config = dict(
    model='sound classifier',
    dataset='acted Russian speech (Dusha)',
    train_examples=26041,
    time_shift_ms=100,
    n_mels=80,
    hop_length=160,
    input='log_mel',
    spec_augment=True,
    win_length=400,
    targets=['emotion'],
    num_classes=4,
    arch='convnext',
    norm='layernorm',
    activation='swiglu',
    mlp_ratio=3,
    inner_norm=False,
    drop_path=0.1,
    subsampling=4,
    layers=8,
    width=128,
    kernel_size=5,
    label_smoothing=0.05,
    loss='cross_entropy',
    init='trunc_normal_002',
    residual_init='none',
    optimizer='soap',
    beta2=0.99,
    lr=0.0017,
    beta1=0.9,
    shampoo_beta=0.99,
    eps=1e-08,
    precondition_frequency=25,
    max_precond_dim=1536,
    one_sided=False,
    adamw_lr_other_params=0.00084,
    grad_clip=0.5,
    steps=15200,
    batch_size=256,
    epochs=149.4,
    lr_schedule='cosine',
    final_lr_fraction=0,
    warmup_steps=760,
    weight_decay=0.09,
    adamw_weight_decay_other_params=0,
)
Rows from block 5, named by matrix and row number. Rows with one number belong to one neuron. Each number is 500 + 40 x the weight over its row's rms, rounded and kept within 0 to 999. All counts start at 0. Numbers have three digits each. After the name is the row's rms in percent of the matrix's.
# gate: MLP gate (model.blocks.5.mlp.gate.weight, 384x128), inputs 0-127
# fc1: MLP up (model.blocks.5.mlp.fc1.weight, 384x128), inputs 0-127
# fc2: MLP down (model.blocks.5.mlp.fc2.weight, 128x384, transposed), outputs 0-127
gate.112 092:522521449431499498559577495471472421513455492555494501516501497550486449529501578593457471459442500520530471466492559480545506481524467401464478450558471483456508428445523549536488520462516476451503443486473488506502524464513559542494515571525514487542485506419531473601497468549492499490527539484507398420521570478536453481429508486465434480441512473526455523513439527476493494504515
fc1.112 091:478502604563508575503467521510494509465554533441469590525551538481475555487492458421486519547501430447529511479508427455464508485542568567478486574461461533525471580535475417462517509508494502539530505528552488481425462556510450448556486486460494435532536518541483538420497502454509515510489482503520572582426436507480530517536471480501550524480469512455502505459523550508485500547524
fc2.112 098:472505444540524584432517520543571516470530456646513481473521446532507499489511488524510542514517499545509513532507489500475549529509475450515482521478526544564494583533467564533431489526501557484540518501506491478452463529494532512513475433500513528528568499526533530523610477477532508503546483456507576512468544484505453540440474547459550483480546564411578519571552553473552460481473
gate.113 092:420474512542438537512525537519549453503467507427538502457451418482498527489477476515418504515506477488458510497464447563523528443498507533453451486488416484486445467555537526463503474572449508517575501551482557563489528578458521550584438529510533517488502476520555514510478471520523541589496504444492526432571462438474582532533501540458469431506487510429494516476549506548510479482525
fc1.113 093:432517476546428523511478526464426551517489508500555452418503471508463541551517500419477460464493545417491514480480485469434468499483511434496472438481506471526457550533454513462467472519468481493556576523505527414480562467442503561477444514558456545414503479543482541467452559505484480575505491551508443540463554480545508507503517391497542513514551557497510563518486427497503514512489
fc2.113 092:482422466534550473483464484477441486490526483494463525532470472484503465509521493514504432463429469494468534530514526522541503458462466524528476450553568574431435463484581485444480540474543478372454516472508512536551560541533443557460503513489473454485457505454511422514484502486454529523456513528533433490541544464577480540434447591451485477521518556524545450528561452506468501500528
gate.115 100:513469523555443507504499427611547459550543478514459500455475495480528534480523473523494481480429508543516506516513495493419581549521533491519530448502491539454518499507509504489511555490482469468441515528579471457480446494516450515556458544562465592485442422520457517515487574506497505437501526502477593449468560466504479497363493506523552506504460555486536448491516581448509503512504
fc1.115 098:545449474514528459507491522420444571455476520433558461470491462472523481387519519546506542484533401480486515494456527529539500557557462477473521526423510473440502504525498555539542493510503543548489455551508578565494535527487477527511500540553475526519444535486429430540468437543457476545533508488476578483532494520475485505613496534567517461509542487535451540541501486520503537488432
fc2.115 099:497537479541450569490531502486452494525479496534523513507525535440502500504540463495450548370458528493467483493541437507482486520504533471493474489522440444579509549505438461515537512503548572452399528466470443470494499399484467520438561579512497495520508496556537572535408518505450548506518483499523545474431490501537478504473500481464517529487443523540424477549482421455567516519475
gate.117 104:480460561521513516441480423535514486470548546527480474473519486484507489501521388542482500422533623478470489405549436509503527412517465435554499473514464502489520528502449533477496510463545417520560521422505460502558482530489501485529466490472503510464504421479493549497431469526465462483475531424418566531513467450474483558467498518526528503491574517478490529489525525574497527465542
fc1.117 104:480501445559477552493535460501413485512438440559452494435506519488494495469505563543502521536530478472579519555483530487452483540522512529450499542475501508520412542560509465471609503463469540516475497499495478475490496493488482552499523613426497487480506483510484514568543479453512522478520491543607430487520565576444469459530569556428492453529465478520458482472483591485501521497502
fc2.117 091:514504468539525455548473539479515478485498510485605516551538519498553489489563504521481501558487455554501537523556469467505530464482410555427463500495538435474537526449474479501509463561478548464463542549464485584511459428600509491496500519561546526479459490455462534562507539497484538496449563544430483512565452446514479469503474511487521534481568487452585539523487540590494569496533
gate.118 103:522479522520437500517569420552498492529501437503491458399555509516525548479556569508557518492436625513512509509515527524440407464485492472496468530506552454520478437516512471425475538520478547559527473484494521516508474452522485436509472561536489462527481504535532543528425490508486522480511500472537440457461539365481493510546535526487430499567464516540514504550518503515476441541522
fc1.118 098:495558570507503490484521461491543546498512430468516522479470517550498547452431469476443549537510541500520559512505512460610549579491523606502486474457466493506568501511509486557480516499511529544538575507478500446521524499473529463528523529542543452538412492490460469477511579511473488456463363474548518479543561503440466459513488508510524559457548455531535522480510493431520548471555
fc2.118 105:459486507520482504439412487506466579532554493520568520470562467491492502520442487490511504582502524508491466506449503424520432463543483523512427492533454449471555505561505485553544530490525516524550465539513477557524468483511509540521538452510468475497539532451547498486507472503503508478519484517503550575443417542484430623506451500577475444484593531457519444453544468555533517430517
gate.119 099:497517534533544514504481474457440455520481518548572512550553540599494555516547444509534458525549529461523513446472506557476495537517462530422533520618535514457471483475587540479497493492483505486577467483484494513572492518480445524507490470491471485525564484402465573571533487527583532567530423533480466503471517467523540441526487512555474534514520513526488482454418475525451469490534
fc1.119 097:544384525472450425555525477548516519451507523508482437516483531505525454498507520509508595520522505512523537546583504482468538491498512526439540520475534492559516522516443552477470509421499504514521505540476510492502530479468537527527508481596533451548499510486431516526504418493558490484460540531458473478485581530489513510504605536463577454512473534474482510541414563512584524585462
fc2.119 100:456487445506497487508505498495525582500480449480520474470518503546473489442492572502433563470523440494495508446498544548530548455483513564577515545489564488474526516542495548499480498518493492552535420469482471494517451467516535588512505515437483514554410450510509485541520485562532473481486495472519556564521604481560457480485562408470532552501510447543576557504436483421464483524550
gate.121 104:515506566570455521443496550482486519489564410540473475473502466459575457524515551458419505435480533546519573525523475502488543463534499506493460549471488491471449545436470515511519528546518483558475514449502554491563578509524488484529510576449471533506405531482462517523541543469441500513521462450525549471525496505465509458476529459508558449508468470544563529479523580575463397497468
fc1.121 101:437453450475562523557447450415506469488516479592424468460509508520471517507542453594443467522497472492501443434506492507441487482493505473509488518525555542501522500503461510508596501490513526463531452483543483442501480476556489498519413453514470428531472443516488533556451439535534478516478433517483485515553457561547547420442511480549467471602490434511467462525540494493479506542481
fc2.121 095:474446506461487495511465505471540423454465536445462613519467525547546530478474581464522492537460483474481472483464432489533505500513515512467494571528427469448470480531480554503467488566479443479458480516524492490481528557508523367513501454502574482447465484537512540455537452543523510536533519465503525473523542541494517478628523409533488569513500522429494495435529523522556486480496
gate.122 107:496488571484547458520528532545557552527507485513520440445534501547577517539511488526523548510498487466563563479490480503518495471500425508558477478453486539522505491503486544531450476423521459458520475477451567481455491458570532498464600464486515526536504583487466493459439516411511486486477446515463488502502476548488546466447480462544485464467479497514566578486449514607592482536411
fc1.122 101:424500497515576521530477550460501466541527572545570508556523508433543476447516507542427540523444480514466511499517465539431422436485471503514469495430497535494494487528484492433524536489540493502548447465500439551545482495486507488463501499427478516494617416461542490433521454447481517514488459527458490476531469423516537556503519492467536540521546512531578573441469576512518492474536
fc2.122 093:441517505440483513514525453490568474534510577533555480432461477521520527460485497552468529529457536474457481443506591497482558551533478509456433564455555510497504528509522506558556495529431480480513508525505493518537472446520522425447465582459474534493505498428530397505546633524469504504532454468506496501474500462522485487527567512443484475575461436523476465554516533525513465513558
gate.123 104:520484473437528530539449459547627532418514495488593525534479540504518530501480495472458500451501496472466586519524527531488610440501530510472457429469488510487489546461452432553481504484435502512539495518519535500482449534511519530511464498523550526394480469471467533496432436466509522484481510467498601506448502465498495543456430467522469523465414489475555459511519474507484552498437
fc1.123 104:510451502468527625495495468499539471462438482430531558447482523495433548470528599543479523450515505551429558525499486510528581522534510571535520480513571546462513533464522533581478510479494508448579476515451507484473423583488537506548460462549442531475547487459518529499485477500487453483518518461511531515455535467504461482413471499475515492501521546503569444529510455590504527500480
fc2.123 095:542511553547521527492529586522521526530494471547452538513516528504542544489535530515522508461530575494492538497532487516476483524404490503527515548485426562536540496614524529478461453448525485510582484496445479554555543503471547434470525579443485519520438527496477540550505522532552477472525519427467496426528505526571498573500437528523523429550505471468575488501432466490535556457525
gate.124 100:514520519436491497531490536509494533564553550459478479562505543529483531473555514470552441482479577509529474529469465513473471449515477448527453585533437496502407552472559534563451462464441521508486442512473506454444500449508553518531467516410536429565424464473464417501485530550488477576566525446533496463530529510489504435497484472436479491435479447542490498530533471509548509497536
fc1.124 104:457515487471504499551453535469471499485501497520479428451439475499508539561502449480508533462454499463456532481465522471544499509457464478503589533544521436416494483486476467505501485518485377532448529498442545572437449483467500543519467489503487515549449452471569444431437470504471515519528491548469469450567525443549484463593515454520521511581543472522561525537535519474486486543593
fc2.124 090:595464532519443577505539543425576570466450429457500452464470515521496522506531554464499439531532505498479515490521561425570513428492535546463501451469479459489512491430529521421510499499493467458503571504534457487516484538457462497423519536531574409563509457499560523548478460473501500515504500541409530485475522473522492536524525521526493491517551519465536462567462450536520536450472
gate.125 090:545529560490514510517462501471508500610479517498479485430474509536567495535489489449467491507437518486427536438509556430499467532463567532463541472516451481497439480546527471601466522498474530499461422551469543504501554503513435504480573519472494471541454431482519541461518562538516478438516491455576582459515478552542480450455459529547515533516503550526443483516501537493532491438414
fc1.125 098:399572568476476473481487534434465468553491466483538439505559496473508467557549503432510514494516522450494545437505541486447503538451495509519510468533461471534468550555468479555536452470490511543478471508578458538419426458564550530516524569487508530505453465531575480557494429450498476453502484491532464399525439510545508445517497500510479559528519458528544539532472493443486476441468
fc2.125 093:487541464531491548505486501393518455483444396487460505484496503552488470533457532516550460471485497467464575495476518531540611536470570528447492474494455530444504455495522518544498428476493464512459552533517551542544493469429454545526471525417491488495538468532451432482527533533579489425534508487526559531500506495460509548489475550530509468527507485501558512486567573465582495563462
gate.126 099:529537469552548458504495421473427467472552497543415493524548511472456469533509493486431489549541500513585502490493473511473495449453524512411580548478559531508509553508503546504552538483587568538476469535463523503560510521466531504545545497486505478481458549534388510519521587500435456498534471517527433476481516528495470577511429460493511436453536535528453497554495548508522490497446
fc1.126 103:538563455429565500523501479545530515498550533500469563510502451525502488524531497528530515489530482454554470567514554525464526511475570453435530437430531494474556435492578451493525461529400509487514524568471423501486522442529498439419476539516535480515516534465497561504492441446486506543511518484538430533530522468550609564457533533453480524475537471481519570516482552490510459462468
fc2.126 099:531519493510379480465490580410477496475509556468576531510560576491515516493478493525487566418519527477491533425494465517475510540464560477478520491521537537497565460567448502488565492440459451446532505479512512575473466498448511421527513519535540528469504516498560451512445461469485460503442462479524393485494526530481479450497568459486462501444490490489558507561519494515497494427554
gate.128 101:571522452459510394521516515515401552507593404462440476502456490542513462523479484526446524483506520406482559441569477472507484486507568489497498504529471531489533475480470506556582563454492466582486547444557529561514555536538536529482530510467540527474514444515489477484512472470546491516475516501496462516497460545506559548470476516511483466458500534420493495524520580576515538467457
fc1.128 098:532515463445556497494532504494519536499430509516495480419555482486446510494464473514455572460481433492419461517461497479482438492467502549569523472510543469499592574484540513486521464515499513478469502461435479455465497467526530477525480549552491482505564571550471517440468487491460515571498529430463494495580569549581479502462480504467465562519493379518508496562482545505477442418522
fc2.128 104:537417499538502486495488492517444536527482504466442562504537495451456496473504486438517486472575588582439480433430571536473495531488429456557459521532523523520592516542501533518518497518434500525482519470462513461493575473521473537547483509575477496475522506527551467460509526455486506504503464551498472479515442585476460441480442519518473486612555566439533469524484530563493440502499
gate.129 105:531490427527537548488458518498490502513459542538489569493517459472489506508544627501509514506545492520508476503471552608481494502448490459505538502489473458451451505492480495519518562510467490569495549509491516468423515475541547504570525474511492468493402547427459527478460540522523434486493481477499482430584432523449462437491512449549462510551475559503500458490558459447568592490438
fc1.129 098:523464435479536481480492565403498488472509417510509547425522551466438467536557453482481507476501478495549537454543529461425508437501541518484455576511452476507521560553501490484501495517473562588530493562480462449477530505462468519501493552522497479478437567504528474478501521501486513494549485492448522466479428529460516611471482532529504443543488511592458521549431451459434528539550
fc2.129 091:496512550454490566453521491531467525531514530575541476538541570558489468463500598557523495581541481503506546559520474480533481539507511519422518494560479473443523503494491548521499535473486521558460542418533493501531494378476459565535492531515568478494557587532482505530548470447460535462454496551521532569526529493468562424475495557551465530478529480515498501513522474537526535510582
gate.131 100:500552513476456466453559487525492520496504452492517482486471485477485508445486449456435526509517487495478492484485508405485455394463545475573530629495441514464460466538516497543500569472526484486534466512535567462462541460505538462515464450561452508499549489476475446516448487517537474556469494524523450587502479455473545516517500443486463411514529544574465472424514496452441524572443
fc1.131 101:434476501469512477451495448487516472511505513504500452516487578499446464435475433530480449510480494493557565449471488520508475600522481460506517583491498503482453455485477447554530562523509507499476593530506486384463475470476468501518525502521522557506481530480470458483479570509563534483461601530587497540575446511516550482430460501552435541545520423485502455476478531444528539514481
fc2.131 098:519554473500522420465469485506576497552487431488520493476515451460508505538458447493553481413422459566467544481495419528559450528487518500452439512461578508507480478460481449481527491483450513442513456489469414485458497469576520509475544487483485494437542537577475531489464486502562552437467511582530462554483506483521472502490514514557475545532550462564476604490473447488471513539522