From a checkpoint of a small sound classifier.
Model: 1.27M parameters, log mel input, arch convnext, norm layernorm, activation swiglu, width 128.
Training: 15200 steps, batches of 256, held-out accuracy 74%.
Data: trained on acted Russian speech (Dusha), 26041 training examples, 149.4 epochs.
Rows from block 5 of a small sound classifier, named by matrix and row number. Rows with one number belong to one neuron. Each number is 500 + 40 x the weight over its row's rms, rounded and kept within 0 to 999. All counts start at 0. Numbers have three digits each. After the name is the row's rms in percent of the matrix's.
After each neuron's rows are labels from the 100 clips, of 14848, where the neuron reaches its largest size: "top examples" is what is common among them. Only what is clearly more common there than usual is listed. The data: acted Russian speech (Dusha). In brackets: how many of the 100.
# gate: MLP gate (model.blocks.5.mlp.gate.weight, 384x128), inputs 0-127
# fc1: MLP up (model.blocks.5.mlp.fc1.weight, 384x128), inputs 0-127
# fc2: MLP down (model.blocks.5.mlp.fc2.weight, 128x384, transposed), outputs 0-127

gate.114 090:535512487579523459514505515523480500510477509495509437505502563565442532462419523524580487477519467528511494487504427518562478510490495500477533469473495468467480467540493545554529494493478403500492526499535440475474438575517503494525520513519490484441392501471533513532465584555516560544487446505451535458571513434604534473464538537497536575496485586475562436481556461453536477518539
fc1.114 104:521480518492553528538523583480517433487521455492436505448464448449504540524513407515559527479530495519541570518525509499431523498509459498494448509476542447473500534557530448554451433538502569536440530514460547513419539476516508525538471571475486520518422482516542499444479568430486474540449497535497474504488428516515465509574479487422471575492530477464549459553431439513519477529449
fc2.114 110:408493531475457476524502550539428492491575485477536465503594558509412537475568519494473462503501540501504612474445415489504515521514506468508528495555498465512522434589520457547519522562558502526497573430500489511546502480419559558484502518500501525501513541505547522511439493558503479488539467482510517476431534493550503487473508449499497518478605424503530482503506548479514466442563
top examples: emotion: sad (60)

gate.258 102:486500576453486462532496480509473554527505519481438517451467508532527467490530544442532551528545523457439502510524542433495456528537496488435582456422556538548578453490418483544493560506515480595499496523478493535502491513548491489525482591497540471470464510466471550519493484490544496472521520541463484445489397603503552460464470442473537488446448528536418442486538505494548535521487
fc1.258 102:506480492457490519485496507511470503468496461470445542506566405584508494498592588543497537509503484470541395486518506553503459526549502436509533478435554492445544486556521542565550496534520433461527419536482488569448428472520567497523475520444491427464464462508526541436538447460455551484478537537527496491536497550495514494490507525476463491419431519467472532546489517515552538519469
fc2.258 102:501483439428465493526535489454453476478527450435518500526483563531477503508453484512500437435531508487471576489510507488516498530485481516515530499546442431531547503520492480512525518522477445518497421511557554490444417472482577489530451505521533520530544458448433466565518464509442531464482446530558460521498602540578509474597444484446487486448507476404489516510557473564504501572482
top examples: emotion: positive (40)

gate.260 103:489514500489455499550415482536495459544469450540472496408549511546465475473565516534500484513481521474507473510497540416481561554491527562518555501494529450495525512560445571561467473572490455549511514490538519561495499511505540458484554458456561475565549534503422472492578552470544503544440518448462491476564420517518515528540596477533498505510494491516455490476381490498541471494528
fc1.260 105:483404471457505522553503502526481456469525548545465447513474534503502509519505443537475465511528492515552545492481493486481498454517519533490455467454426448531556477515531491480427548493481556441583606532452501485496564530458421425500505522494501464502460518471511416426481509523542478551537550510532486556457482471460480432523480470531557546426488526462465582497416499472590480486507
fc2.260 103:455495486483446490505521470547440507483445494432561498555518520472553572451533486480512477536509509501492473484422466511531487519528538497568532455523578564549529535477465447470527520530506457452495555498503529445562492502531464501488483452504576379604516512536450517544557517504432524479549534474513547504522539456633512526450542461498456533525456526531492508424498520505475560501495
top examples: emotion: positive (74)

gate.143 098:510449474456512504516523499486494516484496505478529556463553479494539454533446481447539528515507576474488531501537510508458535398482536565508440438499453499528496493454485473520533527524502541538546415469520454549542516489401528427470545421558418479477591508528488514536478457552513539451485523446524470499508550503481466511512483450485490516532459618553447422487428476473573503525519
fc1.143 100:465520470544549518524516464499512476540532476459529491422446519474505557498515440520488444485543461507485482482467424542440493525622492433457540569474530560487550574504490449453491465448503498444435544497597486498506486453520470456522452566529542468485516476494487576456540484497442457503482499455517502474514427498511455419512515539458534460453433401479531522473514465457474465505473
fc2.143 103:499498565564472516489611481433525530535497523482474531493521526540472431474495525490481454442518466485479473483439501507536439545484439523617521521471532473504414534506501511478456494487446452464513504439491449524481465480499560458605534580490522531519491531471497405475503500475554420505396546532545470551509532487509520555449481476518518563466546540504486554506560507525545480499510
top examples: emotion: angry (43)

gate.90 101:481492473546552544559530516439481493525527588509530475552398535519470437534495494507482497516558489529470490444550440560487458429472486533510452452499583542510456521554514525488585578498543506446541495551521500492459483497495490469476582506478495411477483542452441476460463524536513520520504482589529463490537492481527475558539540570429500528445428483464550477477480517490503445450547
fc1.90 101:516466400481547470541494457456452437513457528485514448566508517454508505507483489475454469460488464570591525460515496607529509480521550442554519476463529468481504520503510467461500530543489506558474506486488550548433491483449449368557486493503523566495470518467511514439552557533491478499501517480507506506484478545530518610537395525472543527480544517495475544544515559516455491434487
fc2.90 092:540493510468506455549441538525529450506596388482441517531591526499498583517454539502491531540537494522480512440510516505522511480490485522543565400535457423470486526487490424463552462469493542527533537476566505468521430484514509552484542544481533519506518513553534576513586512498559462540479477488454481502515422484514486524529510530529507520536517401414489517475454491469438506507535
top examples: emotion: positive (40)

gate.120 097:488526534511490522477460483465469572510528524530489445492486498467502519512512524442528481482561514462452459559470489439510523468513539541487507425524434466505479518439575461467474549518568519535504553515455510565529394472502464482540358502488483508553490451541497475557492554383465549447480520520525532544445507522479510503454585506454513480529565401529503476488440477499506514493477
fc1.120 097:545514501531500528538535492510468506526477591458588547426502518442483540531533450486487451571430390509429502536471505493540548535514464459473529550447526535509535495495501515547551513429510534519471563536513491483460450451469529473522493538454464548569561496390495543571448492487493469578483545494515422426474490438484501483493450472500477517473536497512465551532556531472467495494518
fc2.120 105:539482517458581563478541483488533476558504560602468511504462469513489516496510545534527501586546480530532450499476393420555491477483489556458490481457570474451442525544539523524573418470465504543456456458506496442524481516529497426551520513488508506507499480483512472462519495555423514566467531506469479505485583499499539547535536510535504458553564496510495453499493528514480507599580
top examples: emotion: angry (44); emotion: positive (41)

gate.48 103:433422507545504580557475505476554507465573507491519539538546505520503537534505545515495565448522441493459538523483494488499433466511494479530470517475511414474443475432474529482494510458520434494428500502542496518472456462504510469515466453453527498528547465452439579567463525550502484571484426449521486535563517509584542556535489536538501444450450519539584547510570502544474443468481
fc1.48 099:542454517532472440517470521497383509523526544533580575471498537510538539539447550562526457448411432441461511496466560499566560509466524480511547499453542480551531501496458480469519509473508457558417525540507477466509476466449559561486523468522454548501538575442464468573460502557505462492506491495500441504480468487500534497471548441507498425560490504516504492484535492492473404519460
fc2.48 103:458451508497497492563521542483481399524567485427505437414510466458554503513453486477494503426428558511469454563469512485501519489571481533491490514549545528533470495499440557528511497465486495451460485478443495508524533478517519490467425504530484457542477429442473541526443536538561437485491471539495479462521519527601453480474578493432463412417478466487560465495438506488500504521504
top examples: emotion: sad (67)

gate.68 107:518495479525518471494467447476443496459517528516524508525480550504481531423515485453446516463487556486575546546532509525485526560518490478511548537511553427478541506503523482440489479509485422441524538465554547513473449558489515430520487463478513487522554502484473503488472430534401535521523518543489500565552557494479470486478574522405563525487455547426535513520560437477410417568444
fc1.68 107:517532506530552583451553533470589477547515529513489473494490533532477524462515491537537554449444457473504475512481470488477545483553489431526532482466547466512505513453451518534430398488494481452476465497482576553548455554572487516515433526517496473471560514522535495501514509442455411500596487585610536542529520467517487464482491521466491455453525472530550520481529547432488536482450
fc2.68 102:472475440539518511525516449514516512507560443559466480453481508482505581452410528465449501486411540563529556517514503504477492433458504464503471485416559441477432525515536539524426499519511481534469506504476453546523504438430483478481516575503503484450465500553467552535446548437445494537511559515475463510595430439528471486468493569449486518565513481495557492504480496516483501567559
top examples: emotion: sad (86)

gate.3 099:517494514515553465515493609489421488546430521509495483526542522496493471506463581544535422524528507489465566494559497479570525492525550543482546532479528478521500554536438530538503457560530537521517493488531462447475558455427550498473538549527570534444573522442507442464518539411529476524490507548511536528532547524559483522465543491504504559544462489433506492520462525503425427575505
fc1.3 106:449542568486556488571510461476481495533525511544559443540549540499554510473528493471544486500452428526463535530415490496530522420491461482534460494489499496522558432525513489521438567497497471477496500527428481560502508482587528497534562534485458471444504565549520445482467532524485468469538549598434425485508522504505497492565446484552540475611513553489546516460466466499464540453474
fc2.3 104:476548482467472504483477454484488494495495489507461495537547468556604570513474463584527482529433505546495522485492536484573517474540466473509450419519543504468472488457469529553530521477550523479546436526488467557519501452466466460478576537529549496506479463507476489485521523515431451604554520589544447501488467495560521425556547467493534538479494436405551526540466529488424457533501
top examples: emotion: sad (59)

gate.357 099:501524528507467528471507422506488444509533510526519527456491482549426532433477548493503559450504492566521482510471442556465510477432439492516502399516521478511439488527497481454542497558486526534522558467463398549471502559462413454561478463522526536509498458507549533479479472500556495539483507454490499574590467570470463494464527525465436517498437472443537526471597561507555477496481
fc1.357 099:472473467472429531496528548527474465491511512472481608549550530515556585576471511459539448478504488543569499499593443534475550553516490512491487469482524531562443472485531437444524562615510507474505469462548469478597504491515466534500541547458497525558455474442487592517484490558497480439526499473505530513477492469469522478418485533504440500469506500526511474468494445489536439533547
fc2.357 105:488567489491363559495546487458508497484500491543567501524497578489580482475601455479496468521444475493513490470482423530538470482436490566553540514521475550475519482474507518458517468501534488482450507465441477455527534498471525441457510508464443480504457533512498488468468544533482494513607502499509450458498511508513563609529437500528570500485483499488566463539457441477462576490564
top examples: emotion: sad (79)

gate.229 104:551533465538472491453508502472451505480517478504529467469474457559528477575433530527549509471558466457526561617434501542494455488530545526440486471537513499468502456565572535517464552503510458492466493505572466479508516476515513580520545485542473468489504479501483514466420432484575481450498507501513501509494509508491582419490440490567419444521430459473477544531429574529483514565504
fc1.229 102:439509499441518480578514543541557486503457538518463455415498514460459492531528462510471495496514498459587478462482517551557497466519471468497482624464545475546440488500492489487484508523469444497482553490543489548469503438497499542542481533490507479492420570412502451550503570469547527509552431476504536486496469510473498531480504471501389426493529498534433494514505479520508549499368
fc2.229 107:512456513505511539466485504430503519481498534416487531489512510507576408478457478548589524552577574540486418491544573505509505479526511509471546436501530485445501489469489494501550463506564482474427497474461527557488481480522512493595451465469510548544524521482549495465488522485496492513531418535503460570512526561550531533482543448547494509577451519538569534513490505428458562561439
top examples: emotion: angry (44)

gate.318 097:594459431459564453537478478419535542522528556523447483490490541476576469531502532511554485502481529415534512479520505484499483433529487446437508456466515463566518461473467455529509516478505465485517506532513472487489475547457515501490473469519521575493606414539491562448420477437499530537443569504502543536524512528494532550487483508447471505533461460497465509426530436575512554474560
fc1.318 099:570519478503513457516491460463552558442540484485567529529528397478517424467499541580504485434548515432507488545476555533492500468519495489419479487569521476485492449453447478478476402475463535511450492521497539509547525478468473454506529464532527613482490531579528481442459559440471464537466496523436528502470505536484545516556478466531456544520467436521507578505472476528476500439515
fc2.318 108:474436494502499382541496552452551539459514534469456471455448469529579542483498457485497560522494495387506499524485511466578508474475547481464579503508494558502499563560476543505493601507460471490479492485482518472506455501529498476567527435441501445560582455426486523556506508490554459512483528549503521478521468539503563494542556498471565568500530456472451509497482560510528483444501
top examples: emotion: angry (57)

gate.343 103:537469541541464485575545459497459460575443455487408500563450523496521607536445492475499508497504548520554532445508532448495490543522444513424446445492462494469512474477521495460492532463488454492542447512458445508491487545450526470462437566608499431512552436519424499552500497441473503461466572487505537446519481469497443490528426513493477554503491537491488494519475553483496489554464
fc1.343 097:500503457480505525460466526522463470517465501521486467535499537453450553472520535455415503552493443500489493483511501508456477436409496538497534567529515482470541534576450526437516528538511499520514575494472558490539501468556446536510482401433437493481536614491519494431486532518481529451523521495514482496506411605508509417580619540539483498495509508484507509510506456516533474507473
fc2.343 095:566393485498514474531529486492499461494498574448495537471562512507417465536537556437453465513527571515506517551547434456444523545475484486494529524502409423519579507570432518506465522562535457495486459529447553483534471533509478513432481521533475442538504487462535498456480467512486520430551498491517560526510537539540478508459490527529544556471574441448501572478560509476480556509510
top examples: emotion: angry (45)

gate.150 096:432522460451442496469505530500502508458437547590493510504507506505539516557435441538426526492482522489421519553461555499478500549465442496438495563466549577509542548449540509505502557484499439477542531520492501541490411441557528458551523579554496479468489495474462463551483379488529563538503518521515529515494443509524501545495512466491524522520388493521500516494429435509510479514499
fc1.150 102:555456548492494491544477543481548458465531429450535518467490448500455505532516472470555479545514405494402549481466505541491549433553523528601491503545523531500574508509550542498526471533503500511498509470526509514525615535528489510486505510513492580539585491519475488511475510484535557525541505514544484471475443476556378496437467437489455498511494481533524483552498545509578501463418
fc2.150 097:493537524603467593506486522490493546523475479523488521537495600451435491535519469461470466557533563477499530463558497482496412504471499531522536544458493525442539483426433502474503446455461504495561505395483549477557528467473505559511521525507464439485499532546450566487498469473511507501465530503446483545572487501486468525574496578610483500472491522430506516456526552479545473495509
top examples: emotion: angry (55)

gate.290 105:466513530632540495534481552530496432447492467486455450441481505524455480533504466504439407501529580473515502416528502451486480471542510492553517538511470483570519513453468567588478514545438452532528521453499544553496553484486516468486401505531518531536495441480559470540500498504499549481535468484454505443495507524428442469452567437466474465467532480504462520471483456534441455495508
fc1.290 102:466579499450470530523537540557499535424507563518539497503468579535508511534576520553505434460477500455541406516542452463492477429498533498462543473480545470512532519510451458513505543523552485493484444478511449504513483480436422485548458523475504550539525488487426555508579516483512522527469527469551475572475465445454494479515478551448472590455508524494486559478566440444424458491522
fc2.290 108:515499532493504595484564534543542540472512393515527531495461436611494520507562518568521561474501447512564511579526501518525458542494466492522487532506516488450533503549464531478489543541529438493525541591497519491450558520598584488479483539525471443576512532475526539520525458458563446527484514517503514477482441503516508554494451520446502543504490570488560507500488464489468586518506
top examples: emotion: positive (40)